Rows from block 4, named by matrix and row number. Each number is 128 + 24 x the weight over its row's rms, rounded and kept within 0 to 255. All counts start at 0.
# convs0: reduce pointwise conv (model.blocks.4.convs.0.weight, 384x384x1x1), inputs 0-76
convs0.115 [128 116 129 133 130 123 127  92 137 127 125 126 131 139 128 134 123 169 158 129 128 155 133 149 108 129 105 132 127 126 124 131 142 105 133  91 136 128 128 116 135 131 150 126 124 127  46 115 130 128 130 128  89 132 117 125 110 135 128 155 130 125 133 123 185 128 118 129 113 128 124 134 126 127 155 103 130]
convs0.116 [160 134 153 138 131  81  70 135 105 124 124 128 116 119 136 131 135 141 155 109 120 127   0 123 127 122 127 126 107 122 132 130  87 125  82 141 129 120 126 152 104 114 115 125 128 126 105 168 140 127 129 114 135 108 126 123 197 118  82  91 132 137 128 149 132 122 128 126  16 123 116 124 150  61 131 108 131]
convs0.117 [123 126 129 133 130 128 133 157  97  95 135 136 139 127 132 123 130 134 128 119 106 107 105 119  51 126 141 111 118 128 127 128 118 129 131 127 148 129 132 129 147 233 128 124 141 158 154 115 114 136 126 131 127 123 126 168 127 127 117 113 114 133 124  65 125 123 134 106 128 132  90 145 108 126 118 180 119]
convs0.118 [129 130 150 126 146 119 138 147 107 118 110 132 149 127 134 114 126 135 130 129  89 111 123 135  47 127 136 116 114 137 127 131 135 134 162 131 128 141 128 132 125 193 122 114 129 163 128 119  94 129 118 145 121 150  64 135 119 128 122 129 120 142 124 102 115 123 153 121 128 124  30 146 121 117 127 131  87]
convs0.119 [204 127 195 160 128 126 119 123 152 129 102 130 124 167 128 145 119 129 175 106 133 140 129 130 119 130 139 157 107 129 102 131 128 116 143 120 114 147 120 115 113 119 113 128 143 121  77  93 129 145 109 129 129 141 127 123  87 112 123 127 190 139 130 125 140 160 155 173 119 118 127 117 125 111 128 123 181]
convs0.120 [134 102 125 128 139 131 126 132 109 136 129 125  91 255 123 112 128 143 247 121 127 130 146  73  83 113 111 114 118 129 131 107 166 113 130 119 134 151 128 107 125 134 142 150  73 126 124 124  96 121 125 125  93 109 136 126  88 143 123 136 127 123 114 123 129 136 134 128 114 125 130 129 137 137 131 106 123]
convs0.121 [129 163 124 137 127 114 137 144  65  92 126 128 157 106 138 109 128 128 179 120  80 128 120 124  69 106 153 112  87 121 131 131 116 158 128 123 123 120 129 132 134 206 125 132 146 148 126 126 106 147 129 117 128 145 119 153 139 124  88 105 126 123 104 103 122 136 138 123 147 129  52 131 100 139 126 162 131]
convs0.122 [144 104 128 127 131 126 128 128 129 137 131 118 119 255  97  93 130 130 234 134 129 129 129 119 131 109 117 126 111 127 139 106 125 100 124  71 130 163 127  96 125 184 129 133  93 124 127 111 114 137 127 123 128 126 169 135 111 155 124 138 139 128 128 134 140 128 130 131 121 124 136 132 145 128 126 121 132]
convs0.123 [124 117 144 129 155 131 127  83 139 137  91 125 183 200 125 130 109 175 169 100 121 158 147 107 138 122 127 125 128 124 127  92 128 132 131 126 135 127 138 146 127 158 106 126 138 171 102 129 132 130 122 130 128 128 145 106 127 133 108 138 121 134 141 129 148 126 135 128 130 129 127 136 131 159 127 117 121]
convs0.124 [128 132 146 128 145 127 116 135  85 113 131 130 162 121 162 115 133 126 142 131 123 148 110 133  77 116 137 131 129 139 138 130 144 129 137 146 137 132 118 129 130 187 122 120 140 136 130 112  94 141 128 151 128 125  95 165 128 125  99 123 126 133 155  88 126 121 185 116 132 128  30 129 124 123 102 227 101]
convs0.125 [112 124 120 119 110 171 117  86 130 125 123 128 117 132 124 128 149 101 144 117 113 135 137 109 144 132 128 131  98 155 121 107 195 132 211  89 126  95 127 154 121 101 127 129  84 114 129 107 125 130 128 147 128 128 150 128 110 120 129 230  83  28 170 144 117 229 119 146  79 128 146 109 146  88 127 125 135]
convs0.126 [125 130 133 124 122 145 128 120 128 133 118 127 122 159 112 127 137 124 131 126 113 125 142 121 129 124 129 147 124 164 127 127 118 127 127 127 133 105 131 180  82  97 140 127 133 121 142 134 116 127  87 127 130 127 140 138 132 129 128 133 132 139 129 133 147  97 124 137 125 110 139 130 123 127 123 125 135]
convs0.127 [152 122 130 127 128 131  85 129 107 128 126 127 122 132 128 129 115 113 184 101 120 115 128 124 139 127 128 135 107 131 125 129  97 128 116 128 122 133 129 130  51 128 152 118 147 134 136  82 114 127 130 128 132 129 139  85 128 132 113 163 148 135 105 129 143  71 131 131 110  33 111  95 131 118 150 124 132]
convs0.128 [126 128 135 143 145 127  70 125 131  98 121 120 122 131 129 115  95 155 134  54  73 141 141  69 131 125 126 127 128 123 134  88 122 127 128 114 141 126 124 142 122 137 127 231 120 124 122 141 128 122 127 141 118  92 138 109 127 126 124 149 138 118 132 127 113 133 130 131 131 135 126 131  96 125 129 130 129]
convs0.129 [164 119 228 148 190 130 130 136 140 129 169  74 121 133 136 144 121 122 142 164 127  85 123  70 119 127 112 123 116 128 116 133 107 135 134 126 104 143 111  70 118 128 124 118 112 129 124 123  51 122  90 149 118 128 127 143 119 116 126  94 148 117  91 121 130  99 157 124 122 119 130 120 125 126 128 126 147]
convs0.130 [132 130 156 145 159 118  93 128 130 141 129 137 122  79 126 116 127 126 121 137 122 114 120 130 136 100 135 139 135 142 152  59 154 132 136 163 117 117 161 136 120 118 125  69 130 101  76 140 127  72 119 137 139  88 124 138 128 178 136 126 176 227 152  97  67 132 128 102 129 128 117 174 156 127 126 131 141]
convs0.131 [142  85 129 117 135 124 131 131 125 124 128 127  95 236 149 119 128 129 173 127 129 127 131 103 113 124 128  99  77 113 125 129 110 126 127  89 129 148 141 106 123 129 137 157  69 126 126  75  81  92 127 123 113 122 137 128 118 128 128 148 131 153 124  99 117 129 128 119 118 121 129 114 128 115 129 135 127]
convs0.132 [135 177 243 181 164 139 113 159 159 133 174 117 131 127 131 133 121 121 141 178 107 100 121 101 118 140 120 101 107 136 129 125 117 158 131  58 107 160 125 125  95 124  85 110 121 101  97 138  74  37 115 151 105 124 126 142 128 146 120 116 155 142 116 119 104 105 136 130 129 128 113 118 114 129 101 128 152]
convs0.133 [153 128 127 138 146 119 128 112 131 169 126 130 120 255 109 124 129 127 164 136 134 128 163 128 112 121 129 121  85 154 141  98 132 107 120  96 123 144 119 104  92 167 128 134  97 124 123  95 133 131 128 129 121 124 144 128  90 147 128 141 128 134 107 128 134 133 129 123 150 122 127 129 134 152 134 124 134]
convs0.134 [134 123 122 121 177 129  92 108 137 222 133 135 126 130 140 119 128 128 135 129 115 103 129 150 127 119 106 170 151 188 127 136 183 124 134 201 178 121 127 128 128 129 128 106 109 127 134 117 132 143 129 129 130 108  52 119 105 144 150 135 113 140 215 124 126 116 144 158 127 140 110 144 166 167 131 174 137]
convs0.135 [166 126 200 136 136 150  99 132 122 133 165 114  92 130 123 137 115 141 147 126 121 122 128  94 113 120  76 128  48 148 122 128 114 131 137 106 133 142 123  95 119 113 131 119  86 131  95 128  22 129  99 132 125 128 127 124 120 130 124 117 156 126 138 131 147 120 138 182 111 121 165 136 132 108 117 134 125]
convs0.136 [123 132 138 135 169 107 130 128 130 102 129 132 145 128 123 126 136 159 162 128 125 126 130 128  62 127 129  96 105 126 130 129 137 129 136 129 142 136 130 142 129 255 133 125 137 137 128 128 104 141 130 205 126 139  90 151 128 136 116 129 109 150 130  56 110 129 149 115 156 125  48 152 122 110  92 160 118]
convs0.137 [127 120 128 130 127 158 130 139 146 108 130 178 127  37 133 132 124 141 134 151 116 139 140 104 135 135 119 132 183 118 147 131 132 170 129 127 128  84 129 134 146 134 122 187 128  96 116  88 104 112 120 133 124  76 109 111 118 128 128 128 128 100 119 140  29 125 134 119 122 120 134 176 141  94 139 122 128]
convs0.138 [141 138 144 132  82 169 102 128 138 119 128 193 142 133 130 107 130 121  94 103 117 135 125 130 119 131  68 123 118 134 121 128 141 131 137 108 128 132 142 129 166 111 145 124  93 128  84 144 102 130 111 122 123 128  98 140 183 133 113 118 121 136 124 164 134  93 131 114 111 118 122 104 116 101 131 157  74]
convs0.139 [127 133 123 115 120 134  80 128 132 132 137 128 151 108 136 139 129 153  38 130 122 139 148 143 130 131 129 117 136 131 112 129 128 119 128 128  87 123 128 103 120 125  97 147 129 119 118 112 227 129 121 135  80 101 125 118 116 127 111 189  73  85 117 140 128 215 133 125 142 130 128 154 129 103 111 141 140]
convs0.140 [132 131 118 120 123 108  47 138  77 126 124 156 124   0 126 124 132 152  91 121 125 128 128 129 139 166 128 104 133 135 123 140 122 132 130 115 124  97 122 118 134 119 120 132 171 156 115 132 132 129 147 124 131 111 128 128 142 106 113 138 129 101 129 124 100 124  93  73 161 120 112 127 115  95 126 118 129]
convs0.141 [143 115 125 113 125 114 127 128 111 100 128 138 130  14  79 157 137 157  97 127 137  81  86 163 122 145 126 135 127 163 110 136 132 114  94 129  95 120  87 115 132 118 122 128 255 153 140 129 148 130 147  94  94 127 124 130 131 112 138 100 141 132 118  80 123 129 119 130 149 102 114 129 138 126 121 111 129]
convs0.142 [145 137 124 127 182 149 117  65 128 146 153 129 147 126 126 135 164 136 123 131 117 131 128 103 136 132 122 119 155 178 138 103 127 130 123 141 164 141 128 130 124 134 110 142 138 146 136 135 112  89 129 156 132 127 112 128 130 125 142 127 124 161 163 109 104  85 127 105 100 158 115 140 120 105 123 150 121]
convs0.143 [128 126 182 110 117 126 121 121 141 197 162 128 124 126 174 123 117 109 119 241 155  42 131 128 127 128 123 118 128 117 129 126 129 165 130 128 103 165 128 116  96 139 121 115 147 128 116 126 143 129 182 167 126 132 139 164 125 239 127 122 124 128  98 120  68 118 128 109 126 109 116 124 119 138 123 133 131]
convs0.145 [123 119 130 120 138 132 123   0 156 137 127 127 127 127 137 130 129 121 138 153 109 102 127 122 149  85  97 128  95 162 127 113 166 123 128 126 126 130 129 123 142 125  91 131  39 128 132 101 122 149  86 128 120   0 121 156 136 119 107 131 126 131 127 127 126 106 139 155 130 120 111 133 207 113 112 130 131]
convs0.146 [130 123 134 130  99 129 102 116 127 153 206 137 137 122 126 132 140 120 108  93 115 132 124 183 129 117 126 179 108 220 128 123 123  55 130 140 125 117 161 110 159 104  92 138 128 116 127 115 133 157 128 130 130 118 148 158 121 117 129 138 139 124 128 160 110 131 106 132 138  84 126 126 124 143 121 128 107]
convs0.147 [122 124 131  92 148 120 129 130 131 134 132 131 125 127 130 102  97 145 125 209 124 128 158 128 128 123 116 123 127 132 126 126  88 105 131  95 120  91 128 127 136 128 138 132 114 124  94 129 127 111  88 128 132 130 135 114 109 135 129 130 131 123 100 127 128 138 115 123 117 116 114 128 111 113 124 127 128]
convs0.148 [107 129 141 126 130 120 177 139 128 132 127 129  98 113 120 127 117 144 128 152 144 129 134 123 141 148 131 127 128 122 153 123 116 118 129 135 128 129 127 125 150 130 117 127 159 131 132 125 127  84 108 125 125 101 129 127  94 216 102 132 122 143 123 124 121 137 139  51 127 126 130 153 102  73  81 128  89]
convs0.149 [137 138  80 121 141 124 106 110 133 129 155 175 127 122 153 147 131 152 129 125 121 136 148 106 136 103  91 131 133 135 111 129 111 129 152 122 127 120 174 120 141 132 126 137 123 120 142 118 129 136 109 103 123 133 112 246 139 127 128 134 103 129  95  98 104 110 115  96 131 148  99 127 129 127 255 118 131]
convs0.150 [124 124 183 125 139 133 131 115 154 129 197 109  94 137 128 122 118 121 126 239 137 129 127 110 167 129 137 162  94 137 128 101 130 126 129  95 113 132 127  89  96 134  99 128 127 133 126 115 122 129 129 139 133  72 133 122 125 172 111 127 173 124 119 124 125 126 150 136 125 124 128 129 133 128 104 136 136]
convs0.151 [137 135 130 125 198 128 125  86 141 101 144  90 119 105 130 125 119 119 131 255 177 129 134 103 136 126 109 117 124 138 135 122 129 133 133  91 128 143 128  95 109 155 127 127 106 127 123 124 127 121  80 134  97  89 131 164 125 128  67 150 132 123 128  93 134 126 128 126 127 123 125 135 133 131 137 128 121]
convs0.152 [125 140 136 136  88 201  54 118 127 134 128 136 128 146 116 135 128 125 143 105 134 119  82 145  58 129 142 130 133 166 139  99 106 100 137  93 128 129 195 150 169 121 138 127 108 131 117 105 126 149 128 134 130 143 137 134 110 109 120 126 128 104 135 193  62 124  99 119 117 132 160 110 117 131 117 100 146]
convs0.153 [118 138 142 152  95 137 125 147 119 116 129 128  88 133   0 132  83 116 102  97 148 128 120 124 129 114 221 125  98 133 155 122 109 114 127 120  69 159 141 148 127 133 125 159 172 101 106 130 147 116 183 131  75 122 133 127 125 114 121 123 124  67  96 145 127 129 126 125 190 151 137 114  81 128 112  91 124]
convs0.154 [131 125 112 123 120 145 141 159 148 130 108 112 128 130 129 106 131  23 128 134 137 130 136 116 130 126 136 133 132  82 129 135 125 140 120 130 130 136 129 130 131 123 111 133 255 118  77 125 162 129 135 113 125 120 132 121 122 116 113 122 131 101 122 116 115  94 129 131 182 164 132 140 122 143  88  52 132]
convs0.155 [105 121 128 126 127 127 122  59 149 133 130 145 135 106 128 131 130 127 127 123  43 119 114 136 125 124  99 144 145 229 116 104 183 130 133 145 125 115 128  93 129 112 125 128  44 107 130  96 133 134 127 123 120  72 121 139 121 132 128  84 131 127  56 124 127 130 124 128 138 122  51 130 166 128 128 130 120]
convs0.156 [128 145 130 137 147 127 120 127 117  92 151 125 122 101 125 127 169 127 120 169 141 127  78 132  93 125 127 141 125 136 142 117 117 128 118  62  91 148 122 127 108 152 113 111 132 123 105 128 130 125 107 132 137  66 149 159 121 128  58 116 128  61 124 127 153 104 111 131 134 117 133 137 185 129 172 117 119]
convs0.157 [131 125 126 127 187 150 155  93 120 122 148 121 133 123 128 129 125 103 127 175 198 101 128 128 117 115 143 118 133 138 142 104 122 144 116 115 125 206 106  73 129 146  72 118 103 127 131  82 149 115  81 122 122 102 154 146 134 119 106 173 130 148 125 123 124 115 132 169 131 134 132  99 164 124 139 116 130]
convs0.158 [138 195 137 124 103 102 105  97 126 122 134 149 142 122 127 129 123 142 119 120 118 149 118 130 158 121  96 125 125 166 124 148 128 151 112 125 128 128 154 124 168 131 109 129 118 114 125 108 123 143 111  92 101 145 133 206 143 119 132 146  81 129 119 126 154 122 131 122 159 131 127 135 141 166 213 127 111]
convs0.159 [ 96 126 125 114 128 153 109  64 135 135 136 141 126 118 125 119 144  86  71  74  27 112 104 128  99 130  54 128 159 186  70 125 149 127 131 147 125 107 127 112 126 108 130 116   8 125 134 130 129 143 144 129 125 127 125 130 126 127 116 109 125 131  63 131 128 128 121 128 128 132  61 126 139 140 128 128 113]
convs0.160 [128 128  72 140 129 209 120 135 139 112 121 138 130 108 123 129 160 133 129 111 127 125 127 130 128 130 143 133 132 123 129 134  82  67   4 129 123  65 128  71 151 116 149 139 130 127 116 112 129 167 145 130 114 121 124 108  99 133 129  55 178 131  88 138 128 135 124 130 126  84 124 138 129 110 133 159 106]
convs0.161 [149 127 145 127 228 127 132 107 169 119 158 121  58 120 131 136 122 124 122 255 143 125 126 110 139 131 114 124 129 125 126 124 128 125 137  68 127 130 131 110 104 142 128 127 114 119 129 121 126 127 127 134 101  61 132 156 127 128 100 125 168 128 118 129 181 110 155 170 127 108 127 128 170 126 123 126 125]
convs0.162 [132 116 126 126 193  74 164 105 147 132 129 122  81 117 126 126 131 122 124 134 123 118 164 133 127 102 118 128 113 121 128 110 130 138 115 106 123 128 129 120 109 126 118  93 132 153 127 119 176 137  90 128 125 114 121 191 128  60 101 128 123 158 130  90 128 115 152 239 165 168 127 121 143 152 122 123 152]
convs0.164 [118 107 150 127 123 119 136 125 131 148  87 157 131 152 152 107 128 181 115 129 130 123 119 133 127 127 131 127 124 159 131 129 114 128 120 138 153 130 124 127 131 101  59 132 127 128 126 141 131 123 142 125 129 100 134 126 122 130  89 144 132 132 140 137 106 124  76 130 135 127 128 151 130 144 149 151 123]
convs0.165 [159 124 110 115 143 113 130 132 118 118 116 190 102 135 255 132 122 147 106 123 149 126 109 125 138 118 138 125 128  98 131 140 132 127 107 129 128 122 125 116 128 121 130 129 141 121 159 126 127 144 116 128 136 132 130 131 109 128 154 126 110 153  93 127 112 123 119 120  23 108 127 114 128  88 127 224  93]
convs0.166 [126 131 134 125 174 126 127 127 149 135 170 110  65 127 133 119 131 129 140 173 136 121 128 130 108 126 127 115 119 132 129 111 127 125 134  45 120 125 127 125 100 132 129 127 128 127 125 155 111  95  99 123 158  64 142 136 128 132  66 113 137  71  98 127 138 147 117 115 120 100 121 132 151 117 129 122 126]
convs0.167 [132 159 133 138 136 132 113 126 134  93 125 122 125 151 122 128 201 167 153 135 122 128  77 131  24 128 117 131 128 140 143 106 152 120 135 108 128 132 173 153 132 161 133 116 129 144 111 127 121 137 117 110 120 122 145 141 130 128 123 122 125  96 131 134 127 145   0  85 132 126  97 134 136 150 122  67 126]
convs0.168 [131 115 130 116 135 132 131 128 143 112 118 127 141 124 155 124 119 138 123 134 127 127 129 125 124 108  93  87 131 120 122 124 144  89 138 127 149 140 110 133 115 186 129 126 123 138 168 137 183  71 163 134 117 127 121 130 132 128 139  90  94 117 144 120  88 127  20  98  75 131 145 136 128 136 141 136 126]
convs0.169 [130 179 143 130 124  97  52 131  68  97 128 129 142 135 117 135 193 185 137  84 136 226  99 136 142 128 130 148 159 125 128 121 150 128 165 132 127 135 164 181 151 138 134 130 106 100 143 139 118 128 129 117 131 152 151 123 120 140 151 114 141 120 144 142 122 130 131 121 128 169 134 134 120 143 128 126 179]
convs0.170 [108 132 123 136  93 130 116 148  89 131  94 153 153 128 127 129 134 156 108 135 136 109 126 134 129 144 133 126 130 126 120 154 118  54 127 119 134 127 137 161 123 189 129 151 129 138 128 121 158 134 186 155 119 129 131 131 141 133 125 122 128 127 125  94  87 100 123 110 103 140 138 111 135 128 136 158  84]
convs0.171 [111 138 118 104 152 128 142 129 122 111 130 130 130 145  80 136 128 134 118 128 160 108 133 161  87  67 142 148 128 159  84 127 132 121 145 110 136 186 152 142 155 130 139 116 147 124 116 134 129 136 113 129 127 158 108 115 153  97 131   8 103 119 132 153 102 163  11 114 141 142 128 128 126 123 113 116  99]
convs0.172 [134 108 107 102  58 131  91 122 128 131 127 102 131 167 120 128 115 129 106 124 102  87 127 129 100 130 137 134 125 111 105 110 215 129 183  84 104 102  62 128 123 128 131 115 121 147 134 101 124 134 120 129 142 137 117 128 123 100 125 155  96  86  93 134  99 125 143 128 130 128 173  91 134 150 115  88 132]
convs0.173 [125 140  99 120 132 130  68 102 117 132 117 141 130 123 127 129 176 114 130  96  66 219 100 127 130 143  74 150 129 131  98 126 151 130 130 123 139 114 127 131 136 111 111 199 107  87 141 116 103 142 138 111 121  89 128 146 129 103 125 135 126 165  58 129 129 109 130 116 124 132 120 127 160 134 187 126 125]
convs0.174 [129 129 133 127 155 157 126 125 132 135 145 109  82 155 136 138  97 125 126 153 128 129 125 102 115 120 122 137 108 130 128 131 136 138 133 103 133 130 129 110 110 115 136 128 125 104 123 103  68 129 107 127 148 130 117  97 125 129 108 107 159 125 125 133 139 131 129 124 130 115 190 126 126 131 123 132 127]
convs0.175 [140 128 128 127 167 128 128 129 102 137 120 126 126 122 131 128 114  97 137 112  66 117 101 183 140 131 118 138 136 120 143 133 111 132 111 140 131 130  72 128 130 104 135  90 133 136  97 170 173 126 121 128 134 128 119 123 130 130 144 112 155 139 112 138 138 129  39 182 122 133 128 138 121 136 178 126 132]
convs0.176 [129 127 103 120 139 117 106 134 110 130 109 196 149 133 126 144 186 127 123 123 106 220 118 147 130 107 120 134 133 123 113 161 163 129 165 127 129 114 142 124 137 124 130 252 113  62 115 131 122 127 128  98 124  83 146 128 128 125 134 142 127 129  78 128 131 116 130 121 165 109 121 132 134 144 122 137 117]
convs0.177 [121 117 127 114  50 127 146 122 152 120 132 114 132 126 132 122 127 123 134 187 154 130 108 127 134 136 129  99 125 145 123 126 129 129 131  89 140 128 119  95 120 122 103 118 135 111 102 127 110  76 106 129 110  77 144 140  97 149 131 107 144 112 119  94 128  99 127 100 129 130 132 117  32 160 116 122 114]
convs0.178 [139  95 137 119 230 104 167  82 144  62 139 126 127  96 157 142 118 113 164 239 154  54 128 135 152 120 116 127 124 129 121 128 125 134 125 111 120 127 120 117 124 137 104 128  96 128 197 117 124 137 126 122 122  89 117 162 125 128 115 122 148 154 135 131 128 128 130 174 123 121 129 134 138 121 135 131 124]
convs0.179 [117  71 150 127 166 128 131 106 138 142 142 124 129 105 131  93 127 149 119 216 153 121 132 116 143 131 132 115 149 143 127 132 120 126 104 141 227 129 123 123 148 125  94 128 129 133 137 121 122 127 114 155 127  95 118 148 121 221 127 151 168 207 135 107 117 126 147 120 128 132 127 136 128 114 108 126 141]
convs0.180 [126 118 132 126 132 151 131 132 127 129 137 138 132 156 144 150 130 137 143 124 133 132 186 154 149 153  89 136 137 143 125 141 127 133 108 105 138 123 121 129 141 143 129 127 128 200 159 110 128 128 170 117 159 243 123 126 159 126 129 150 143 139 127 127 128 127 129 129 107 135 127 143 115 152 134 159 136]
convs0.181 [122 107 128 124 128 154 129 154  44 164 138 103 123 140 126 124 127 139  78 111 123 152 133 125 194 125 155 127 120 177 135 119 130  40 121 129 129 110 114 129 101 134 123 199 131 127 166 125 126 132 124 145  95 137 100 129 124 133 134 127 172 132 133 119  67  81  60 127  91 110 117 127 125  95 128 127 128]
convs0.182 [127 130 129 141  84 146   2 153 126 103  84 128 126 101 108 132 133  83 108 126 129 128 123 144 127 129 236 131 144 126 147 129 139 110 116 122 118 136 130 127  97 130 122 155 162 117  69 125 138 128 148 128 120 119 126 121 126 113 128  93 139  56  96 140 136 132  68 148 149 125  77 157 120 128 129  12 130]
convs0.183 [128 125 129 140 124 127 120 127 126 128 140 123 131 128 110  94  72 200 122 125  81 137 202 126 132 120 112  86 143 127 183 105 105 120 125  92 181  55 134 137 136 132 135 132 129 144 104 137 163 128 142 128 143 147 137 123 126 131 140 149 105 149 134 126 119 124 114 119 104 125 110 150 130  88 133 106 149]
convs0.184 [151 139 151 120 127 144 117 127 121 107 149 131 142 126 128 155 211  99 141 136 152 126 155 142 124 138 188 148 147 202 127 136 148 102 145  88  82 125 127 129 110 129 141 128 146 143 136 124 127 122 126  85 162 137 128 154 120 119 139 123 173 127 130 146 123 100 134 174 140 127 131  84 123 128 143 133 184]
convs0.185 [121 119 123 140 120 146 114 160 130 123 126 185 116 129 144 121 127 141 154 100 134 144 157 124 129 132 125  68 140 136 130 122 118 119 153 129 178 175 102 131 182 129 145 130 121 157 117 116 173 140 127 122 110 186 127 121 178 120 130 127 148 128 176 119 138 135 132 118 123 148 158 132 133 143 166 147 137]
convs0.186 [125 105 109 126  75 128 149 198 129 126 103 122 128 103 129 125 133  89 126 135 154 130 148 118 176  72 216  59 119  92 127 125 128 108 112 126 129 162 124 121 131 127 120 153 229 103  73 138 135 106 128 121 118 102 104 128 129 146 128 134 135 137 133 121 110 116 141 130 130 158 129 159 127 128 110 127 106]
convs0.187 [128 128 146 128 126 135 118 148  84 162 127 127 129 117 165 135  98 154 125  95 157  79 128 132 124 128 170 118 112  82 156 141 127 121 129 132 130 141 133 131 146 128 124 194 138 128  88 110 134 132 152 139 109 137 132 102 134 144 128 134 118 132 139 136  81 122 145 113  60 130 195 135 122 129 124 143 142]
convs0.188 [128 120 143 154 113 122 154 131 122 134 124 113 129 117  96 134 121 148 148 132 130 114 108 128 130 122 123 128 126 124 142 123  86 133 145 132 126 127 137 129 145 124 141 123 131 131 126 128 116 122 122 118 126 132 128 129 135 127 119 118 123 136 133 132 129 140 125 156 104 127 141 126 132 168 129 110 131]
convs0.189 [135 134  99 134 126 123 128 132 124 132 121 128 120 105 129 120 133 139 145 127 125 208 121 126 147 133 130 126 170 159 147 124 148 128 137 117 131 121 152 141 134 133 121 144 131 114 127 117 131 140 116 131  83 127 178 156 129 125 128 148 120 128  69  99 124 122 146 122 167 129 113 144 128 132 150 163 124]
convs0.190 [120 132 133 130 134 118 124 128 126 119 127 131 108 114 127 125 128 167 132 154 121 117 121 126 129 122 130  90 129 133 133 115 129 113 137  65 121  80 131 130 128 134 138 127 141 110 106 128 126 115 112 121 130  84 153 116 104 151 105 126 136 118 111 128 134 159 109 124 127 115 111 203  70  84 131 110 127]
convs0.191 [133 129 146 112 125 125 142 115 132 109 147 106 112 121 126 134 128  84 132 127 214 121 128 137  96 110 129 133 125 131 126  74 116 134 128 124 130 197 117 128 114 147  91 121 126 124  98 125 124 106 111 130  89 108 131 139 128 127  97 143 119 128 124 114 152  83 146 174 126 155 122  72 134 156 131 117 121]
convs0.192 [138 128 120 126 128 126 103 250 121 128 129 153 112 130 128 126 145 129 112 123 101 134 129 161  85 115 124 118 109 130  68 124 131 125 127 117 133 123 112 130 125 125 130 133  74 128 118  66 126 134 124 129 120 130  97 130 125 105 136  67 134 123  74 181 127  98 121 130 107 123 140 101 121 114 127  95 132]
convs0.193 [113 128 133 148 128 135 133 105 120 130  59 135 131  94 128 129 128 126  90 110 146 128 153 129 118 127 122 133 120 128 128  46  87 105 100 134 129 127 128 128 126 110 120 122 120 129 121 133 203 100 126 110 129 116 137 110 116 172  14 128 108 127  88 120 142 131 107 128 123 131 102 114 126  84 127 127 121]
convs0.194 [137 129 128 131 116 111 127 151  52 125  94 118 134 127 141 121 121 141 115 104 124 161 133 118 202  91 123 110 101  95 133 129 105 118 126 127 140 119 128 128  97 147 122 121 139 142 116 130 147 138 124 109 138  94 152 118 144 122 130 110  98 126 128  98 128 119  21  71  74 128 125 124 128   5 137 152 113]
convs0.195 [125 122 129 122 128 111 134 137 126 124  67 120 127 128 189 123 135 137 119 128 131 139 129 128 124 129 136 134  58 117 127 120 124 129 112 123 129 118 151 129 121 142 129 123 121 129 126 104 127 123 128 112 123 128 146 125 126 136   0 124  87 122 117  85 118 107 133  76 128 135 128 103 126 113 132 155 131]
convs0.196 [122 128 134 144  89 129 125 130 126 128 123 117 117 126  90 131 141 118 133 121 130 159  94 129 129 132  75 128  70 131 129 136 179 129 188 121 125 133 109 129 111 126 123 111  59 123 128 128 140 129 115  97 106 116  98 130 161 141 129 166 115 128 103 124 132 129 119 127 110 108 139 126 130 134 134 120 112]
convs0.197 [146 138 105 131 121 120  82  95 174 131 136 135  71 125 146 116 142  96  91 137 126 129 108  70 120 121 129 127 104 129 138 124 123 125 119 108 136 128 114 120 138 113 134 126 161 108  89 151  99 151  91 100  91 103 119 127 119 133  77 103 123 108 133 138 135 151 105 130 179  79  74 162 134 125 101 120 133]
convs0.198 [126 145 102 135  95 139 110 108 128 136 132 123 137 125 125 129 128 146 117  72 105 112 128 123 126 133 128 133 109 131 146 124 115 124 110 132 128  64 114 131 129 114 108 118 129 130  77 132 119 129 141 128 107 116 125 128 110 128  92 136 135 113 154 122 145 179 126 127 176  38 127 248 120 129 130 138 129]
convs0.199 [127   8 127 141 131 127 129 123 120 135  98 127 122 129 107 219 146 137 131 125 126 144 191 132 118 129 126 124 138 106 112 128 129 113 123 133 131 126 126 180 142 122 134 148 120 147 118 126 157  97 130 122 126  54 127 127 134 172 124 147 128 125 144 153 165  75 128 129 117 157 132 108 130 154 125 128 140]
convs0.200 [ 93 111 131 132 134 125 139  86 127 113  92 121 133 121 128 129 128 178 118 128 136 130 134 127 119 130 131 128  77 131 130  47 126 122 129 123 126 135 166 112 118 129 128 128 116 128 118 122 167 107 154 109 142 128 147  44 117 127   0 150 130 118  80 129 127 128 126 111 107 138 135 125 129 104 131 130 136]
convs0.201 [130 129 117 125 121 130  78 126 159 135 126 116 129 144  96 128 147 126 135 111 117 146 116 122 104 111 121 127 128 130 124 129 179 124 154 108 101  94  99 132  92 125 124 137 125 137  62 131 118 145 135 128 118 129  99 162 133 119 103 126 159 118 120 137 147 139 126 138 133 120 126 122 124 142 127   0 132]
convs0.202 [131  57 121 105 144 124 118 138 131 132 134 129 148 113 129 130 105  91 161 107 137 129 121 129 128 127 145 128 127 124 102 124 133  88 124 133  74 176  53 128 130 130 129 120 182  98  11 137 255 125 122 130 122 139 124 134 115 132 117 112 115 136 108 138 141 139  93 148 119 142 140 132 146 127 147 128 106]
convs0.203 [129 135 145 185 120 162 125 105 116 117 134 125 116 128 136 134 125 162 128 127 119 125 119 127 121 108 121 124 129 131 221 127 128 128 123  79 142 127 133 130 125 130 115 130 104 132  81 139  97 129 130 152 104 122 127 128 128 126  99 107 118 126 142 122 135 126 125 109 129 100 127 202 121  83 131 124 126]
convs0.204 [130 108 138 112 139 125 123 111 103 120 138 130 153 190 146 127 127 127  98 138 129 133 127 130 137 121  91 138 170 113 140 122 132 119 159 125 134 134 133 100 115 162 126 137  65 135 120 128 124 206 132 135 116 201 127 124 128 128 125 127  74 130 148 127 156 122 125 128 115 129 103 130  76 131 140 128 123]
convs0.205 [128 123 132 129 108 128 159  85 121 113 111 126 127 133 107 144 165 125 142 109 126 128 120 111 126 123 132 136 101 129 126 176 113  93 121 133  88 110 139 130 128 138 127 129  83 117 138 126 124 136 119 104 127 122 163 131 135 113  91 242 124 128 130 127 128  75 172 121 106 113 165 123 121 110 112  80 122]